{"train_examples": 26041, "hop_length": 160, "encoder_rnn_width": 256, "encoder_rnn_layers": 4, "decoder_parallel_block": false, "decoder_positions": "learned", "decoder_cross_attention_every": 1, "muon_scale": "original", "momentum": 0.95, "orthogonalizer": "newton_schulz_5", "batch_size": 48, "epochs": 4.1, "lr_schedule": "cosine", "final_lr_fraction": 0}
Rows from block 5 of the text decoder, named by matrix and row number. Rows with one number belong to one attention dimension. Each number is 128 + 24 x the weight over its row's rms, rounded and kept within 0 to 255. All counts start at 0. Numbers have three digits each. After the name is the row's rms in percent of the matrix's.
# q: attention query, key and value (stacked) (decoder.blocks.5.attn.qkv.weight, 720x256, the q third), inputs 64-127
# k: attention query, key and value (stacked) (decoder.blocks.5.attn.qkv.weight, 720x256, the k third), inputs 64-127
q.109 094:130085127118107110149154157132120138148125102111110141093163117149090102166148108120147122158126170121115156134119074130155102131109082156109125116166149128103093142132112161151128155121125130
k.109 099:122105135113115120129142148124139145128134114134162140138109129096109105151162100127153140119114108141111098165128136152082138157123167125146153131145118121132152100152118091142129124168099159
q.110 095:141139132109123130166173154118144131139135123131175128133138124117087138119115142118134145157137112089168166157117158157094135094148152170113110124140136146126116125117121135149125123144122171
k.110 090:141155163179112169087142118160127149128145139140093107149117091123112149141153139154153133107168164116101145123159095085128139123118109150122126137110141138134125144149116105130153095110115121
q.111 101:141160133099129153120092140154136144104108149168113124144112145138142119122177067155180147137155136100138143132111139164096136056130161094152130141145069128158103107130104141165110156101132089
k.111 100:092137127126102093166133151137127137137102127161125144110129127170115116156132163125129079134090130087142133101119143160145105123115127102119118169115128112108138128129146135102148147152123139
q.112 102:106092085125147165158165107133131100134107158143134132086108136133102139129106099067126128136129107103113141108134168083128127146163105141126169116138141126113146150146156125113165103177109084
k.112 104:099106160105116159070146141129099169108118097112137128139119134134097149140155129157158167134142125134117136067178144122120133137115119107157092112111092123132118111139106129133074125139125146
q.113 096:102166153122126130126147101161120117161107132111152105127123120114179167120085162135135147148137140116112129144148161167146104098156118140143140116122063124128127140138132074129119105122129131
k.113 103:113141106150125139144164151180170119135106140102133113110141091120160136118119111127097168127140161124104136098097156099123130123054141119120125129156120123112151169143100152104103131119121114
q.114 098:146136129161111120138118136162121124167132138100128103126124112138108098139123161105077144110130125136120165148153139107122094129145153091147110168110124152116121074145131133122111082161176132
k.114 099:147121113144117172124156106118184090159125136137120157183126106134109150132111144145155100113166127171162171128142126118138134136106065181125100182089113110155122144155106133122148120105121118
q.115 099:169148093091079124147133099139147139120139147141176121147122084138137126096136133103136181151155097110143133091101142129120109113141123143160130142101160141162101143168136150137168166092129146
k.115 101:107121151131130128129128116159157170140138136162122116113147148140125132115115095129128089105124156097155131154126124133114078130101126150170115156129123112123092126130105153120149166123148126
q.116 094:121116115097106131171118147148118131104123152108103123112115152163146142104106164123108137153121118111145098193099116122116097111139122127111106156141141132178137176124146132192162105175114137
k.116 098:071112163131123189136138092148123131162168149100157155113107116113102093120132152126100108109111144141125135150175148205126151167115156110125178110119074143137166083132139133124115102101128083
q.117 099:148123126110101096130110154126155133102146120094145099115100133111114140152135173096133123131133124126110114163121142134116131147146158130125116097133137103105134119153131131144102141110135083
k.117 101:133109102099123089112153148061113123108142119154108131177142167128156124086170131134124145115141104172139064126143140145134077127133153109110091155175136109143107163111163102115132100128146100
q.118 100:164148125130156104086119188103152111133095125111136140118118079092075109112121104124096103140095130165147138156126119124144148127120120134117080108137119094171167133162115148135115138105155126
k.118 102:174137150119121128130149109092117108117124136147112140077121098117084116160129162129154122100115161101052073140107146124117135122138094147134159161141126166150134124156139126118118131127123156
q.119 103:120098141125095151100084146122110136112136132122079139157096159152133142115103116136140149126162110111111118107136147144131167136110111164116171107105153097118135124105102143128087126133133093
k.119 103:123076087159130172129140134120160150139145127102148077122126121146130134150131173120118163112119122089160144139150143118120185122143147122114083138118134087129127152134100072127139105213130118
q.120 107:121121161191124168159127122095128132157112121108166139149166124156104101146171119111129079098144100095106111120124151112102125109152097104127086081120102153132092142134091190153141133090131121
k.120 106:131147112149114102170140122133150145147091099087098136119109123063161137132160115114097132191161150116092120140139127097146121156118095115104113110123165125121105151103116159150116102166147104
q.121 098:173128090118145154140131140133161119126119090106113106124092114116125149159119141109144150125145159128138112134156127123114166163159143108149095164154119148117111126106135137132137130110161089
k.121 101:091184149123113167143170133113108134144123104142157122096133114124152137157122106113097138142114084148124117165134138123168134068121099125101148137173087138150151127118091160134171142159136127
q.122 099:098107121143118174108155136084146110102135135166148143136119101162132156147126143115129149128128136146091132161148111109102108161153126127176088140154105147109140114137114103162145128090103184
k.122 102:134084130194158122122171111160102112157159144118137112148109117094100174148137135104146119129133103135098146101144133147134104154085125151140122124149127145178131098126120154171137131140103123
q.123 097:167135108136120127157120148155126105119113146121151142131157101167110131148135130142089121152149100098135146105070158099114180125126123164107126155134158162129119103112104118130134116127112137
k.123 103:137094170176121106098148088189156139145144146134083096114146128150136122139080149125126155120124197071141137156104118126130127112099152118128085116160133123092133151151147145140111110140174119
q.124 106:127103100118130166091156092117132114113163113142134140141169180187109133104113145126131153174103148131113180158075124116112125098137086123143117122104135155119156120130176122125171140117068091
k.124 104:112140156102162153150194158158142128129110131080113132175166108132126118147161110136140089122171121093133154118170127140143093145063139099145117169088158101124119132132182172137146132098108108
q.125 097:118125136121109173173110105146156108130095138131116140111135100109163140175075110141158146158123136184117130119145119130179113141071122161145147128133153136127170081130154175127114123115120147
k.125 095:116117176150100116099103199135145134079144139133137105114163113118102161088159134118124124158125077142140114082136120128120145164114139122158163067108118149103139082173103106169150122141075125
q.126 107:147157152127153112136163129131115093138123143116102140125115083105082133124154114087113137134145134101154156108145134129131136119090100125157167132130068137109195144149120132132159103135128121
k.126 102:133141126161136173150124115149121127111123122132121120104120106109138116093140146143165114114145137108111121137113144172116115115102125113139057137112156111135064115098138135174142118096104098
q.127 105:139120137124139138154149140159134143171122102107103113105117088116148207141137114121097142154144122145162101123184149156141126144112142127139119128162125101123131102145106098129153113139129138
k.127 100:136096147131113099160150088146104120096084104143121133136114128129132129109107084095110120089131111153153080105123078065149144131140131095120122106149120164139103137110155112110153095096096150
q.128 096:165113099107152119109111165143107111121121121148182151118122140150142150105128110135124092133159082196134133128151139133140142101146116122118114104140127126121140116148137149182111138097128123
k.128 095:150122098136143124141101102130113115119124164085126112089150153156158137175132155120094130095163125095130129115095113127106147151121138135134153150147141159116138119145170151158190149164130099
q.129 098:094126107133149171096110126147089136097152152124112158147097150153133121126103098104152103110065093126132172157148122133108126110137138141152157136148099099130111114124102144134165141152120188
k.129 096:084166117116151171113117141153121115144079126105085132107117152143124081163127143132147158161170113123136139082113125148132110098105152134153139066157183126128121127118143149140126151142085104
q.130 098:134139115133150136174146150111126163134112116170141115170126124146157096116143107129159087137182135125154168128129124099105121132158145146107124141134133092169105119125139140143136100135151150
k.130 102:137139150130124083155129139133141117139145165102080133088140136105124117113149151133082090124083175127061097099107122154139134147147162109136142076165169127115129128117150142135131124094140124
q.131 099:132090151106090131125090118129135116160106104134158123129077108094159100089083129109099082141124145115142145108192122152131179121117120170170132104179132107150107178121123093115119108136151122
k.131 104:113086120120108136144146148132124127098124143144132084131161101165158159109097107110191150115134149154193145110151110149132106157126130117140152159120109138111132098132082114102119144121080128
q.132 104:148137121105101102138084172145164106116139120160099095179105125115146066142096138133117130072130090161151121140146129161164146134126149091101140156139160111155134159097150128113121124117131144
k.132 102:112138131152119174147127141114145114142098118147100129162147138142146172112130123110087122107122127133125128109098131154109099124153110141159127099166130129139155120118124050082125147120096175
q.133 100:127118140161161150101100129135137122133136132130125119103150104148126145123078163105085112137146073153123106171114129175146120101143128174138168115144124107158143145172167113164160155101131117
k.133 097:177118148109130133106118071149151128082123133128140101165058104164131139153152097117110177139107136087139109159126108129156091143134097169117136144140113162139104128153114134124104147141153148
q.134 097:091149101117168139118109107118119086122102148129119114124109132128157147143129088136100125126110137111112146168110130166062113087155128133119165126145132172100095136087104145119145156159103167
k.134 101:135107148124140100164137115152122122094146114131160134111104137143150126108138143149100152175148158099092131134118125106113174108115103118170106106150156154128085147138091122141135146096135142
q.135 099:146112138122108131131096132129143127141138118124142122125170121144101178102095149128141129132128133111118119145119142120115127090121102170116120153112144115136133116137132120108139129152140107
k.135 097:105133187103145120109144115152158139117107094159153139140112143139120106117126084132112166138101158118111112129134126091134142096138107110137129136108175128125127082117134096122146133140108138
q.136 101:148128153122141110100135117127146133116199104138143146143152105172123124118103088189156130151141119132174176117099077150148149143114087143093131123143126144108139169162126142129166095152105140
k.136 099:155139090148143176160146128170149145115099086090122150101130099095151128089126129128122091142134123081131134132145145158146180111164110130182092133103136160141075162145160118143092120130138123
q.137 098:123117101141114126114142096124132136138117139105109119163123129158103155148149105116116116145122186142199075111141102152140106136182136098177121122143108100161098125146127159152137132123141090
k.137 104:132155111129115106128127135127093118139126088122133091070127103112142103121151146103132126102148124138095153116129140146129129128117135115119129095121085185152144108103109087128109059186072102
q.138 097:097150177144137136141124112130134103115130107093129110201126128108123089128120165107120121140113090092133091100139152115101145182133121119163110136066125126135108127121116124084102095138142108
k.138 096:105172176178096172122098136112099119154172131118109148113125121137082129108143175108143120148125117120103117149138090124169118117156134192113119090143113088101129106131128122102132147150114139
q.139 102:124150135122121104148108142133050114154136094146136099111150131159150156097107146086163089140157118111114120124144114101166169125168108146128174106112114180123091124096137153115136133140125152
k.139 098:138140160118120115104170145166143111104129112122142142089178111130140123126141102135130143107141077142119177157173153154136206137130110108151164105129087119120098129117122083091144112107169131
q.140 095:081132146141105153147150114172082102099160092156151106087156097123161170147109137128150162114129127112138140119179127142091094120086136156128139137129151121115136098147160129164092166148086137
k.140 099:130164096179150145109134097134125118115117074136141147113112183117118146126074109115127132116154106098138142111101085084117101112095135137153143121131130127132150160142149137122142138163133134
q.141 105:109157131182154131124161132083177121190120105138119139101149110125134085122116142134115133146121138107144126135145127173184107130132103097109104141115126116116103170122122141128123112143148134
k.141 104:134154131131060134165096167155163119151100094124127146154103109112114151094114088170102157157141165132111146119104111131101145132157134120123167144110099139147106105103108129123184127127150127
q.142 099:093081080166125080089100104132111125127166164125134109126120133173098086136115157102118171149111139158117119110136083117153125152176110121153134133125169114098131145108149109098139144131127129
k.142 101:134086133151153164120140104166132112155149140137124146130067137141099108102122122107136106115136085131135176146106127127088125150137116104139135119168113129077139118153125129139131116086100146
q.143 105:132171115139126123136140139089162148121155135151115148120130160165111144114153130149161134121123160130159136138096095092092109097095130117117126137120116126148157106104139151135149120129129149
k.143 109:106105169142155114156106089126156161193105127133130110097136133083158107096122097128129113134153147130127113133098088163131144135126114153131109124072132130150148114146094078136124116103150107
q.144 100:114152168135134159146129080126081136152124135148115127127128110147114162099086112102064126117182157148111125121147127136060131133166159119139122153130110117111102110112111108119113150125139092
k.144 101:169092159127114146147106168103175119137134171086086121088155153144127129149147093153113124130122093074138130123092136173146128119120110119103136122124105136151166063107127197115126123168107163
q.145 104:123127089128129144091112178087101132142153104147189094139098082147138127126152121130106104130139114118154149154139107103116102154116118128123160165107146131113133128098147120147140130148097103
k.145 096:162101149140096116131101114131130160113119122165104146110147112125115161174165124140084118121106111156129115121115168115115156101134122106056106140093081060113122130148139174144101098139104139
q.146 107:161146133131114119127154069117134128136117121131129142123106125140151123133104153151145113134093090113173129137147124124178153113118160133101126145133150125125116139139171116173107119100120095
k.146 103:110121115115157130122077141083152149158119108103096137124126123116117105183140126092097120174140121123116131148150113120084161152111140104127147114130123151132165133177108150124124130115129093
q.147 096:141093182097128121131129139157121105100092151139182138121146133132148123111098136111099147136142116127119135121117189143119099099078145123129131112142125106164136125155085173076146149093087164
k.147 094:100145123114133157164106092140079127105143159132129088133121080158174144127120101115154144162122141150131134139133128123112106152185103083099146127147106156135154134093119123116108122134132143
q.148 098:144141102130115126102175108139087111140129139138092121160141119177118101154051127162134137163131103084136150156141146117100120133123121121147124137134104135164115091132128139109107149144146128
k.148 099:127140112147155133113148099107123126128133115131142122137103151180122132091133081118125111129178100153108147124135122177133157139177134146132136111108155125101112157142126131110123087122150149
q.149 091:155135178152138142100137114140127111115158100157150155141128103131147126113132149136150157145151143118145119083124101147093127089169144144122152119178121163137113135165134139109169116117127138
k.149 092:130118150150156093132117102139116111133111137137097097115174146133136131122125121126142141144124175095131081128131083120107112139121145128095131137095104138102152154118132147114092212123140098
q.150 105:085150107138186147134119093143162163115120143097098133116107132121155126162111122096143095154129138125186144147147138120166124116138108164118206111116113147063117113139069134116139073094098100
k.150 097:140134106123117147162113153101107156148128109078104118125153082140109130107128145115131157115090121105082148115130141118132126117110115107131114125114175103127160136118132161135120134104146138
q.151 096:101113124140153113148108101086092116153077159101107135149168122145141138105121094123153143114157122153172061143114144112128114126144156118125157158130091115108193111119133129125097131113133148
k.151 098:139134118146113117109154142142139175160142149129119114126120149119126143128085126127175143149110131151131165172136107113152118125118145140138076121130159130152138145123132121121133099119169162
q.152 100:156139141140092129130157115175060128125130132149139163171119096152143117150120140109095144156117107098160132077148118152102101126130140124136178141138130205124121115142122142115143097122126137
k.152 101:158132138077109119129094098115104126121108119137115134103117131123149136145131157117122163125129116102089101165070166137119120084132149137142102136119114112146111122153140149102141129091106117
q.153 094:159116094097126154140116150097093118105133131116118080100140088146166147094113134192135130125173113158127131132168101133114140131134195114128155101129125147124093091135135127131131103127107129
k.153 088:148101140138106073113159158061124131150135162109129147135160165127072120167091121128127142136063110137132142169119144150097163141116133145083130134112169130100152154150164129141132138122153120
q.154 099:137142137106104134139113113141102128153108087135116130145164153133138142133122115147095162145140129135148136084122166128108153113129121139112113161105161125100123139157130120113120154115158139
k.154 094:139123100129146081074113110132139106113121137135131145141115131137122140120169090140219138160174120082066165129104092168145099125135146134129127157120141144111139088139160121114156139143126175
q.155 103:153144095162105121121144117112125126147147113097153101151088152148141090113146090079135144114128152122149125117136115129136120087103107146088123103066132144143114158127153139108155138140111144
k.155 100:146168120120149125146134107110133105152186093131124175141129073171131138147159118092097100138161134120147164160100120127121139100170117146148100146109116112092161153079152146147127124102122126
q.156 098:142097124122150145117134131117125082136158121143130131166079106129106123158141132149114135144105139125144113153128094125102048149141114163142076114122103135139109091125139153173130125136130171
k.156 102:118155080166106130148154136177118119134130094163154140088092147150147071083105106143090196170143103111147123126109142116161106124112101104094112129117130150090137152163084184089097141128152155
q.157 101:079123119125119163182127110111104101094065116131143129115171135109142100105095148148152118154123106182144118168143122161150140159095101130125099109115130135112179106173149129111152076124135131
k.157 103:165125116135183099118145136137119177160116095125083105119146139154130115117171094117131154112132109134104118084134179131127122116138166097151143152156136130151136115160077146120118148100105128
q.158 096:115130101145132142147140122134159123146150113114192129168134114154129137126101141111114127126118158132106157106126105157099124126106171120073122120133128146112136143145123125189133096160155145
k.158 094:177117116141155092114119131115136152139131194160119130101135141096094122133136072088153123128143105148163115153107107133133146135113116108146124122117118141131107144145129110183130087153106124
q.159 100:118158123151163154125104112153140130154132124126144146145148149110174183145131091165122092144121129127181164125112103099155117165081155121105150078175110145108143113160119109151130117102124165
k.159 096:101118106127091095102122134105154115133116137141169121146102135161173142095156108135137150156093119114138139148145135209121098105116154106110133115136120140153144092077158176125106135127089143
q.160 098:139136093144187121139099105129176138115134115136119152140175083112124144150093160183135167154129142135139150131137119113144143126128149132160126086128155107130096119107145140088128117129101108
k.160 104:096152117114095134116123145091164104172123141159118126134135177111138086108116135126125128141095155185106095127124126137074092155100098064111097125128126100062131109149115121145124150155110192
q.161 094:166111121063128109112129183116140124133086172114130142176155163142123089158146112166100142090139141102140126143146132146116126145083143126135137131114133133157107182103151103091082121141117121
k.161 093:131134116120156131171166115129105108143101114125147078132149164161114142086116147088128142107142102148128111141121138114129119138129133107153120105092124110134079072098106140131128087132140181
q.162 092:140121115061134100093123158129138104175111136150146101150173139121086096091128136098118126152118120111134130116126155174128090184108095139144147146125089152115181128096154156122140117086107150
k.162 096:072094082127129124149125136148098148120125130131158143084100108110171119153150116134126133108119174146146127102141129126142092114178133189146150165128166126171101112128133114112112090105140120
q.163 103:126157120117126138127130185083145086118170141117121115169094154122085168128107089165122151130153106141115118164144138132125153104086137164145089123132127102134116135107099110111114121148130167
k.163 101:114155112059154140120111113156129135149118073151119116149095141123147115089106139142093135143141138148123117133142109139165128155123154138078097126128105113121126164124167134171136102171162091
q.164 097:121126115179146132123085152157142155148156185160120174113146110138119134129148126142115132168140113132138168179125158080148141118116095145165137118147078136097170133144066128139100147142107150
k.164 094:130121121133143190131097107107104142125082115158162113125126184150171118105129110121121165151099120159109141118076161099131135125113113102098154082149122106128148145117155143122141143079132119
q.165 102:080123085077135132127133157161128106141145123137134126142138154134143106135138119135116151105148165184082138096152098113096128114185118145176143134127154101136129146120088102083127107117122166
k.165 105:154138144136108143148118146134171173104168091126077126130135155155160126163131110120131108132128107128128105120118160177149140147102139123129134092132146128131126143116160142109157114141166071
q.166 097:112120152147142122149136163139108123110118149146103096102149100119111119109117149119109160113110130090106124125122121124181151117143126153132142135116141150175128125146152105109146140151103156
k.166 099:109124125108100152151131119139128104123137112126149149161085119146119130152132095158127120129187117146152115081112103167110149084091147097154150133163152132133124115112133099158141122102104135
q.167 104:118150099099142144138092137096134161127161113161116136133091106123122143146179143145146137102112141135110156100112132129138124112124203109134128104143137106142131144120138165121120137125115135
k.167 102:118118124182160144142123140125128090137145129108125102127140110120141080112125100137125098157095139151145124179136155130121168153127116167101155108120158108185098133130154104099108096146128168
q.168 100:124162132150102145088127118160139169127129137134092154090133106140105123109145115130126130118071114137136134130155094111134109146117107131123152104112109148102102151142099158155123121154141136
k.168 103:119109145104114103111120123116161118124109145092101084172113110087147179141152091153130102142128150137138100128125126142151145150123079102132107146166137106144157086126140154124156127131145121
q.169 104:158152152144151115163120144090113130131113114138144144097125126131123134168124106152099096090114116161104147144145138069112150102134119101137147169108143150160143152132153126147141116129120106
k.169 105:157112174111120101054098127150136137138137181119117125117140137152099121147163160126132178128083117097097107164156145100115119139164148148125102132135152092107129119109155148128141154105118150
q.170 102:125176148118137110123128154158130145104153113106134146122121138121135127138124088122137107134111126170091138155086159132133133139195110106139080149130104158161122111151136169104102109166110155
k.170 097:086140123113135114104147141121126119132079163133142128175164146176084143118143141113135136154108092145128129183149093144149085126127125112122120115124155144110159152121124108108091135147146155
q.171 095:133096163115117088121112123151103158132111115167111131169106126097169094083121164145145126113161130121094151142123107130114120092132176132142114148125122141132119105134124090164146101135121124
k.171 089:130114111118110139149103163129156129132145132114150096154142120098119108106141119154130075100070194110128097141111154134150145150122173129133111165108144094149148094123109132125138139137141151
q.172 103:136140119087143110131155134094136091117137104165136090160118120184078120140074130157158129121144123135106144129135107156144145108122162142154175119114130099136115159124175111128081098088081127
k.172 106:117145117106141123128138137096109143121126163163142144079138153131091123133133124176142105148168114145175067138151103163089144104098112180093123077142128144153067115122112105122094120153103128
q.173 103:094114104146167183134103136120126129134139159106124144119170098140118177123147139082129125124121111105104133143118181146141163076165107105130123086116084137132157121092133131110090169091127097
k.173 101:144130150124131118135137124169138188129121152163126131118133143172121083101123109119161142105141107070111167116108090181096139122120117096102148143110147129109151146162131148129118155098139129
q.174 099:106115134141133135112112140122132127132124118158113104135101114158147103121118117170138112143130121119114123136120107141069150155090125091101136169133157097154143117162152097123105087125116120
k.174 107:139160128134143114123155163142129132143143090090109143106121114091129146110139150103146123141143118150133148113132175078107167118173107177106171090139127110136100134122175160095125132100126157
q.175 097:144107123134166115173106141104122142115131115154143114095122133150125079086125116149165117143116117147159116099144103147156117099106132143110143131104125141131121092145124136100135125157076139
k.175 095:123120094105132126115170143125147147127151142124143173136162122140085176177132071144094086122144174131139116099110136134141118138122182132128147123160170133114131139141072132172134111107120144
q.176 097:136138121118115126163137102136158114108149100112108076100104112115174148157106120115157107136090140120170116109111076155113107161169108162084132123156110134132111102141157099094145095124111122
k.176 098:161092144118118134125124147156087129117120119121084128154166146134123158129133139141116183140108128113102134129141052109104124140173147152122138164129139133130120192130107150092133129090147103
q.177 101:133164105130135103140100094149151145121128103145092135148152142142143088127180119120084158108090147125127138146076104116113117165110175106098117134144119098104151141143079081093117116151144100
k.177 103:111089127145144162119130154156125078080124139139140143097116162119130093122179145138157104153146148166118141098145163133133134124144111156160131147144104134142121172102124114117133084120134133
q.178 096:118123119139121117103119133130103135143131138145143158114067112105117142167156152189144147135125097140101144125125097110142125093131125136122125154179112161113143175118128091111142103148080121
k.178 098:140123154122078153124075106160110132100147118118156123109120146186148146137148108070134123138114134116128113085111152107143142085109124125131154102122151109120099115155132135164120156097157119
q.179 101:124134131146106149149121116139157144110149138127131128148067171146128148103125114133121104105144124116120102155092163109134138086104088125132154127134094145112165154113138155098161140087123108
k.179 105:109134161093105153124108131109080151102122131143138161122138128123106152124135109102155123177114134098118097121105142104084133154154163125106122124127130156101117124099132152143126125081169126
q.180 094:130180142120160119139120133156139125072113126149158188110146127155119146134146178164159103130088120103133115102095077126136111117118125082115109073122144089180148153147151119151148128144111102
k.180 096:140170143153111105099093146094168119144145105089140157177094107102121151161136112118150112132157104126077137130099138131100159155138138126119077132124142126084114117123131131164103093147138105
q.181 101:141137154129091128113156119137088118162072171119099146093149150152113117134140120118157118112116116167144103126132130155112125127078112073118125124149104138158185132138139118143129143111121100
k.181 098:070095140121141142129137128130156146136116105085143146120097139140155170104153119106116117083087152096110148068156107132129123132190117106151108143149119142083129175132089155128136115088179088
q.182 106:102094152118163105121140173126165130114148145140150142152112133134112106149169144130126117132117120107109180116109073146140087112176143155112125124090114131138123118111109116137137134125113132
k.182 105:148097072130111120138157114139129129118130070149125136178116132128118136118116118132162093143096133107107086146118143151143113156109147137144145148104127105143119142151057120184143120134093125
q.183 106:146153155160105178075092117107077163104166159128139134131156110116127119137126147124181130118155155108131137157105146114090142139114130131174163130102148135076134117155102124183089153107134160
k.183 106:134153117110165158167155120128159151150111083115172084152133160144143117158112142128093138113122100145149114126099164135154115102178110097091134111163147106105148189088125134117084125138139098
q.184 089:142130079120143093145156120150115118135125127110120094130132148161120156151129171114114143156078160108104136125152143117146149145197108161087134183144150172132115129075169124134153139102171093
k.184 086:140112109123113140149121086171159120111116106145170150146099124124142055127153081138131153073117127119126110109090092123108123108115159151157151131148093066112193141116154126126141141139171128
q.185 102:127149120113103158099153153150148132125106129122136111154133170106120131123107142120116088111118126111092135157102149129121118112106093123132151100136121100152123114154095148088080144101135151
k.185 098:123113119108111138147121108122083097204134102140078104103099114137115118103131134132089141143146090150122141136113087132123119141139115098131056119107181137108123089125124141147132095159106132
q.186 106:105132147144119150103105083100106149084120124129095184150112110155119085141088119080147135114103117145119111151168108090115122123097124114086098099151107138149146149147146148102153133109160136
k.186 101:121110155138169079145122144090095127103155160129116117136111108089112114088146128160139153151122130106102171165126216133127126118179099106091101106139133109143176145125158123144155104100114123
q.187 097:085149127109112108136125116119074105093097122109126149159156149156160093110115141153117108119105146133136097082129134197098121138157074139124095107134099122127083165119148128117106103127106140
k.187 097:130079159151147120147178146120130126120156150164133128182110125179116105188118101147142160102135161124130094107151120160149107113147118116117103128093118144134096095155138100119131077142096092
q.188 098:140142114127114145118103133131134132116083081105080165130094132124129091134114152157152142132141145154119142137121147066157156140134091119130087116068148160175115124137116099112149153137113138
k.188 100:149128103145117141142157146137155158144135114115131115180147104147105109151126106106097106186111091112101089136134134150145131074134128162103117161093131119118171135121092125106126134112103096
q.189 102:116121140132138111123150145123135116140073180109146131128121119146133099171113117144143155139099151129141087175126096099115125179142104115128104132134153097100119155159164143141143140131134087
k.189 099:133144114128145111118086149108106088176163120156173123120163154137125124126115099104121131115119113122126177111165121100144154138103121166140097111118122106134156150121126124135127130171135141
q.190 099:151146095133156124099127129142149068129133142119120154159166108150133120142130116127126080137101156108141097083142152129127151107122108184113120173139081109115116123155122101136133129132128127
k.190 100:102135129151122097119092130156129150121182113163129118106163143100140141136160110117167104122159120168118136133157067102098077117126117085211100159150137127156106132084120127113152159101115103
q.191 091:116134123150164172110114172112134140141134133150087101153106074140169141098121112135130106143152169130131160129121149145122104163158108148153123164165114135132073112157136123097151095152123128
k.191 101:132158124156115132146103133093129087142132144167111175131124161125118127079113106135093092126157123127133147192151136156134121079148167096135116110153147097134136137127094141165155112114105164
q.192 098:076147155137134130094169107111167115164143114137114134137159119061118150087134153076143118144120116138092126183162127141118143128177122169163135117144137090085104094137142163115139108112153141
k.192 098:185136136121145135076133119147160148162142093147096098125170141109145131141129124148107157108117094106172110102108106141166109145118128116115089152152155087146138122102090170091099165116097118
q.193 100:155126153113157162133135132098114147075115138112123131114086086155141155110124126113109108131092109104144123161119149103110166111148152121142135090139128135133131136116081142114182135108128144
k.193 100:131142119162142113128116159132122132092143123124107103119122126113150065141176135074108093147139100113120098130117109120079132119147116108092123113119071171104103133143097100149121161184152118
q.194 099:141144100103159116151092115123102122127112140136116149109126122157098124115122100126104111130115174107174113142105118178116136123110081149139151156124073137133136153107123104122174127126144129
k.194 101:146103123155100132139149114150113123150098140141157121105143185120149168113129110137157139126121102133118108088090164136110129128150114135150144162133133112086128108152097079121126100119130092
q.195 106:098131111137118118183178092120101084110156131143121092096107172137158090127087101122085150090131136119079159154113126117082092103159168129160141141102105161181087082104126099147116169152152107
k.195 105:105129191163120140103143122127095138148111102132124127091150150072108151165138115092114140121088138145094117122116142117152141115083116114127103180146142106105142143112135159183160120114140134
q.196 102:146117113128121168124097151132111137112126117153124122115120100123148153129115074098133090127147129185109109116155196136121144115168130164137125109150109147181130120150126136107121113090100148
k.196 103:147170109111124095082130099147116157108116135118116139163117067076137148125136149122135141096096118116130132103118086139126155121156132166123148160124178152148121127126139164152150136176097125
q.197 095:118141115067153146123100132116074160102134110132123150151122120114130151130149157130108121103104116093104151118157167152111164111083096128084127088129109179116172127128129145155078103128147097
k.197 096:126143154113114104133153140104158141108174122146094092091116126167156156159125116140107149101120175085155128154111145112109119117142079098100120100148116142098113097139154113155184108189132128
q.198 100:163089130120152127113148160130094096137141177129103093087118111145124128127128159084139139140126153120126197127112118081103168136148138151112136119129114115136142082110133152138144122137139157
k.198 104:095141123117141104115161151097114137105134123156092121139105092122165146138144133176109137103111159161121135126126129121140097060130101109141124136093111175132129157112057093159117164108125100
q.199 099:136114112142153110151124102095196135139167162135130089145131142136140121119080153111141140143131118112109142118119134152130141145134083121127119148110156126137099162133146076082144163075164140
k.199 094:123135163139141130128151136126121121131109109083153132083141145137107132113136125118094179127116130089138178097165135137120121147148120119114105120117127124135114131127138115145113088179118142
q.200 103:134105130179131145140135134136155089187140114091120135144093104070140161159161094122104147170092162129181117197151120101104120126145140147116143098099075121134131101137130106132086120089133137
k.200 098:122125135117151178099168109139163140114156190103135092113128128144127108171138118140116138125133120123121134087102099114097126117117126140118124158122142169123136148098133115122103162127107132
q.201 113:083142145137123114136158112147148142116171142107128156104121113156134092132102175144137125143115143139141165110153108108145106152115120148096101159110110118101107077098164094168108102128120151
k.201 102:139106142088117134125118112115143085163112135115151159093116131122185140119133139085082141143122139126136113133144092168124137142122106090169144096117095108142166121167122119112085130107111143
q.202 109:101119151110167159139134127153162130108117153138138101121157152095088109124127115117089135123128105140126136144105152125077161112144131117120177087119151120119115164125161087082193106152116143
k.202 106:153117134136088147172154110122118080109091155125138120098100118126079163136164160126172132099124147110147118142154128146185138139105102155141116113112133132093110121148112117123131140154157127
q.203 103:136133101150133156168102134128112133147131131142125124138150135148113121113155107087111157133122111115218167151109172179139092119114129119126090112138105109142135156152101125172081142122087136
k.203 098:092124126099143128118140088132137098137100090203074154126100149127126100083117148119136169107146178145110133076092114091105100170114166161131118139143159176147140135116128131101175119111126120
q.204 096:114143117100107123102149123144178146131111118106101114149140133085122129157132166113110138147119108140126118142092164189164106166138151145126118098108152125117136118122112163090075136099166084
k.204 101:151103150129144100111090179102120155174165092097090125162143152132154122121092138152143131125140108109156126130182085103186178156119106139132134122138153133131109116130129144163148117146039152
q.205 098:175159188150161098159136118103108118116141132150097117152124149124125139093124134130129160120086129109124113123086127160083119139148116150155185164158141105128175124118126090118167129128166134
k.205 099:089135133106127124129153114113074119118133130147149147139147166153106170103152121105129077112176106144118149098147156151095121131110112120124150106122145119129137137157101104132144105088105109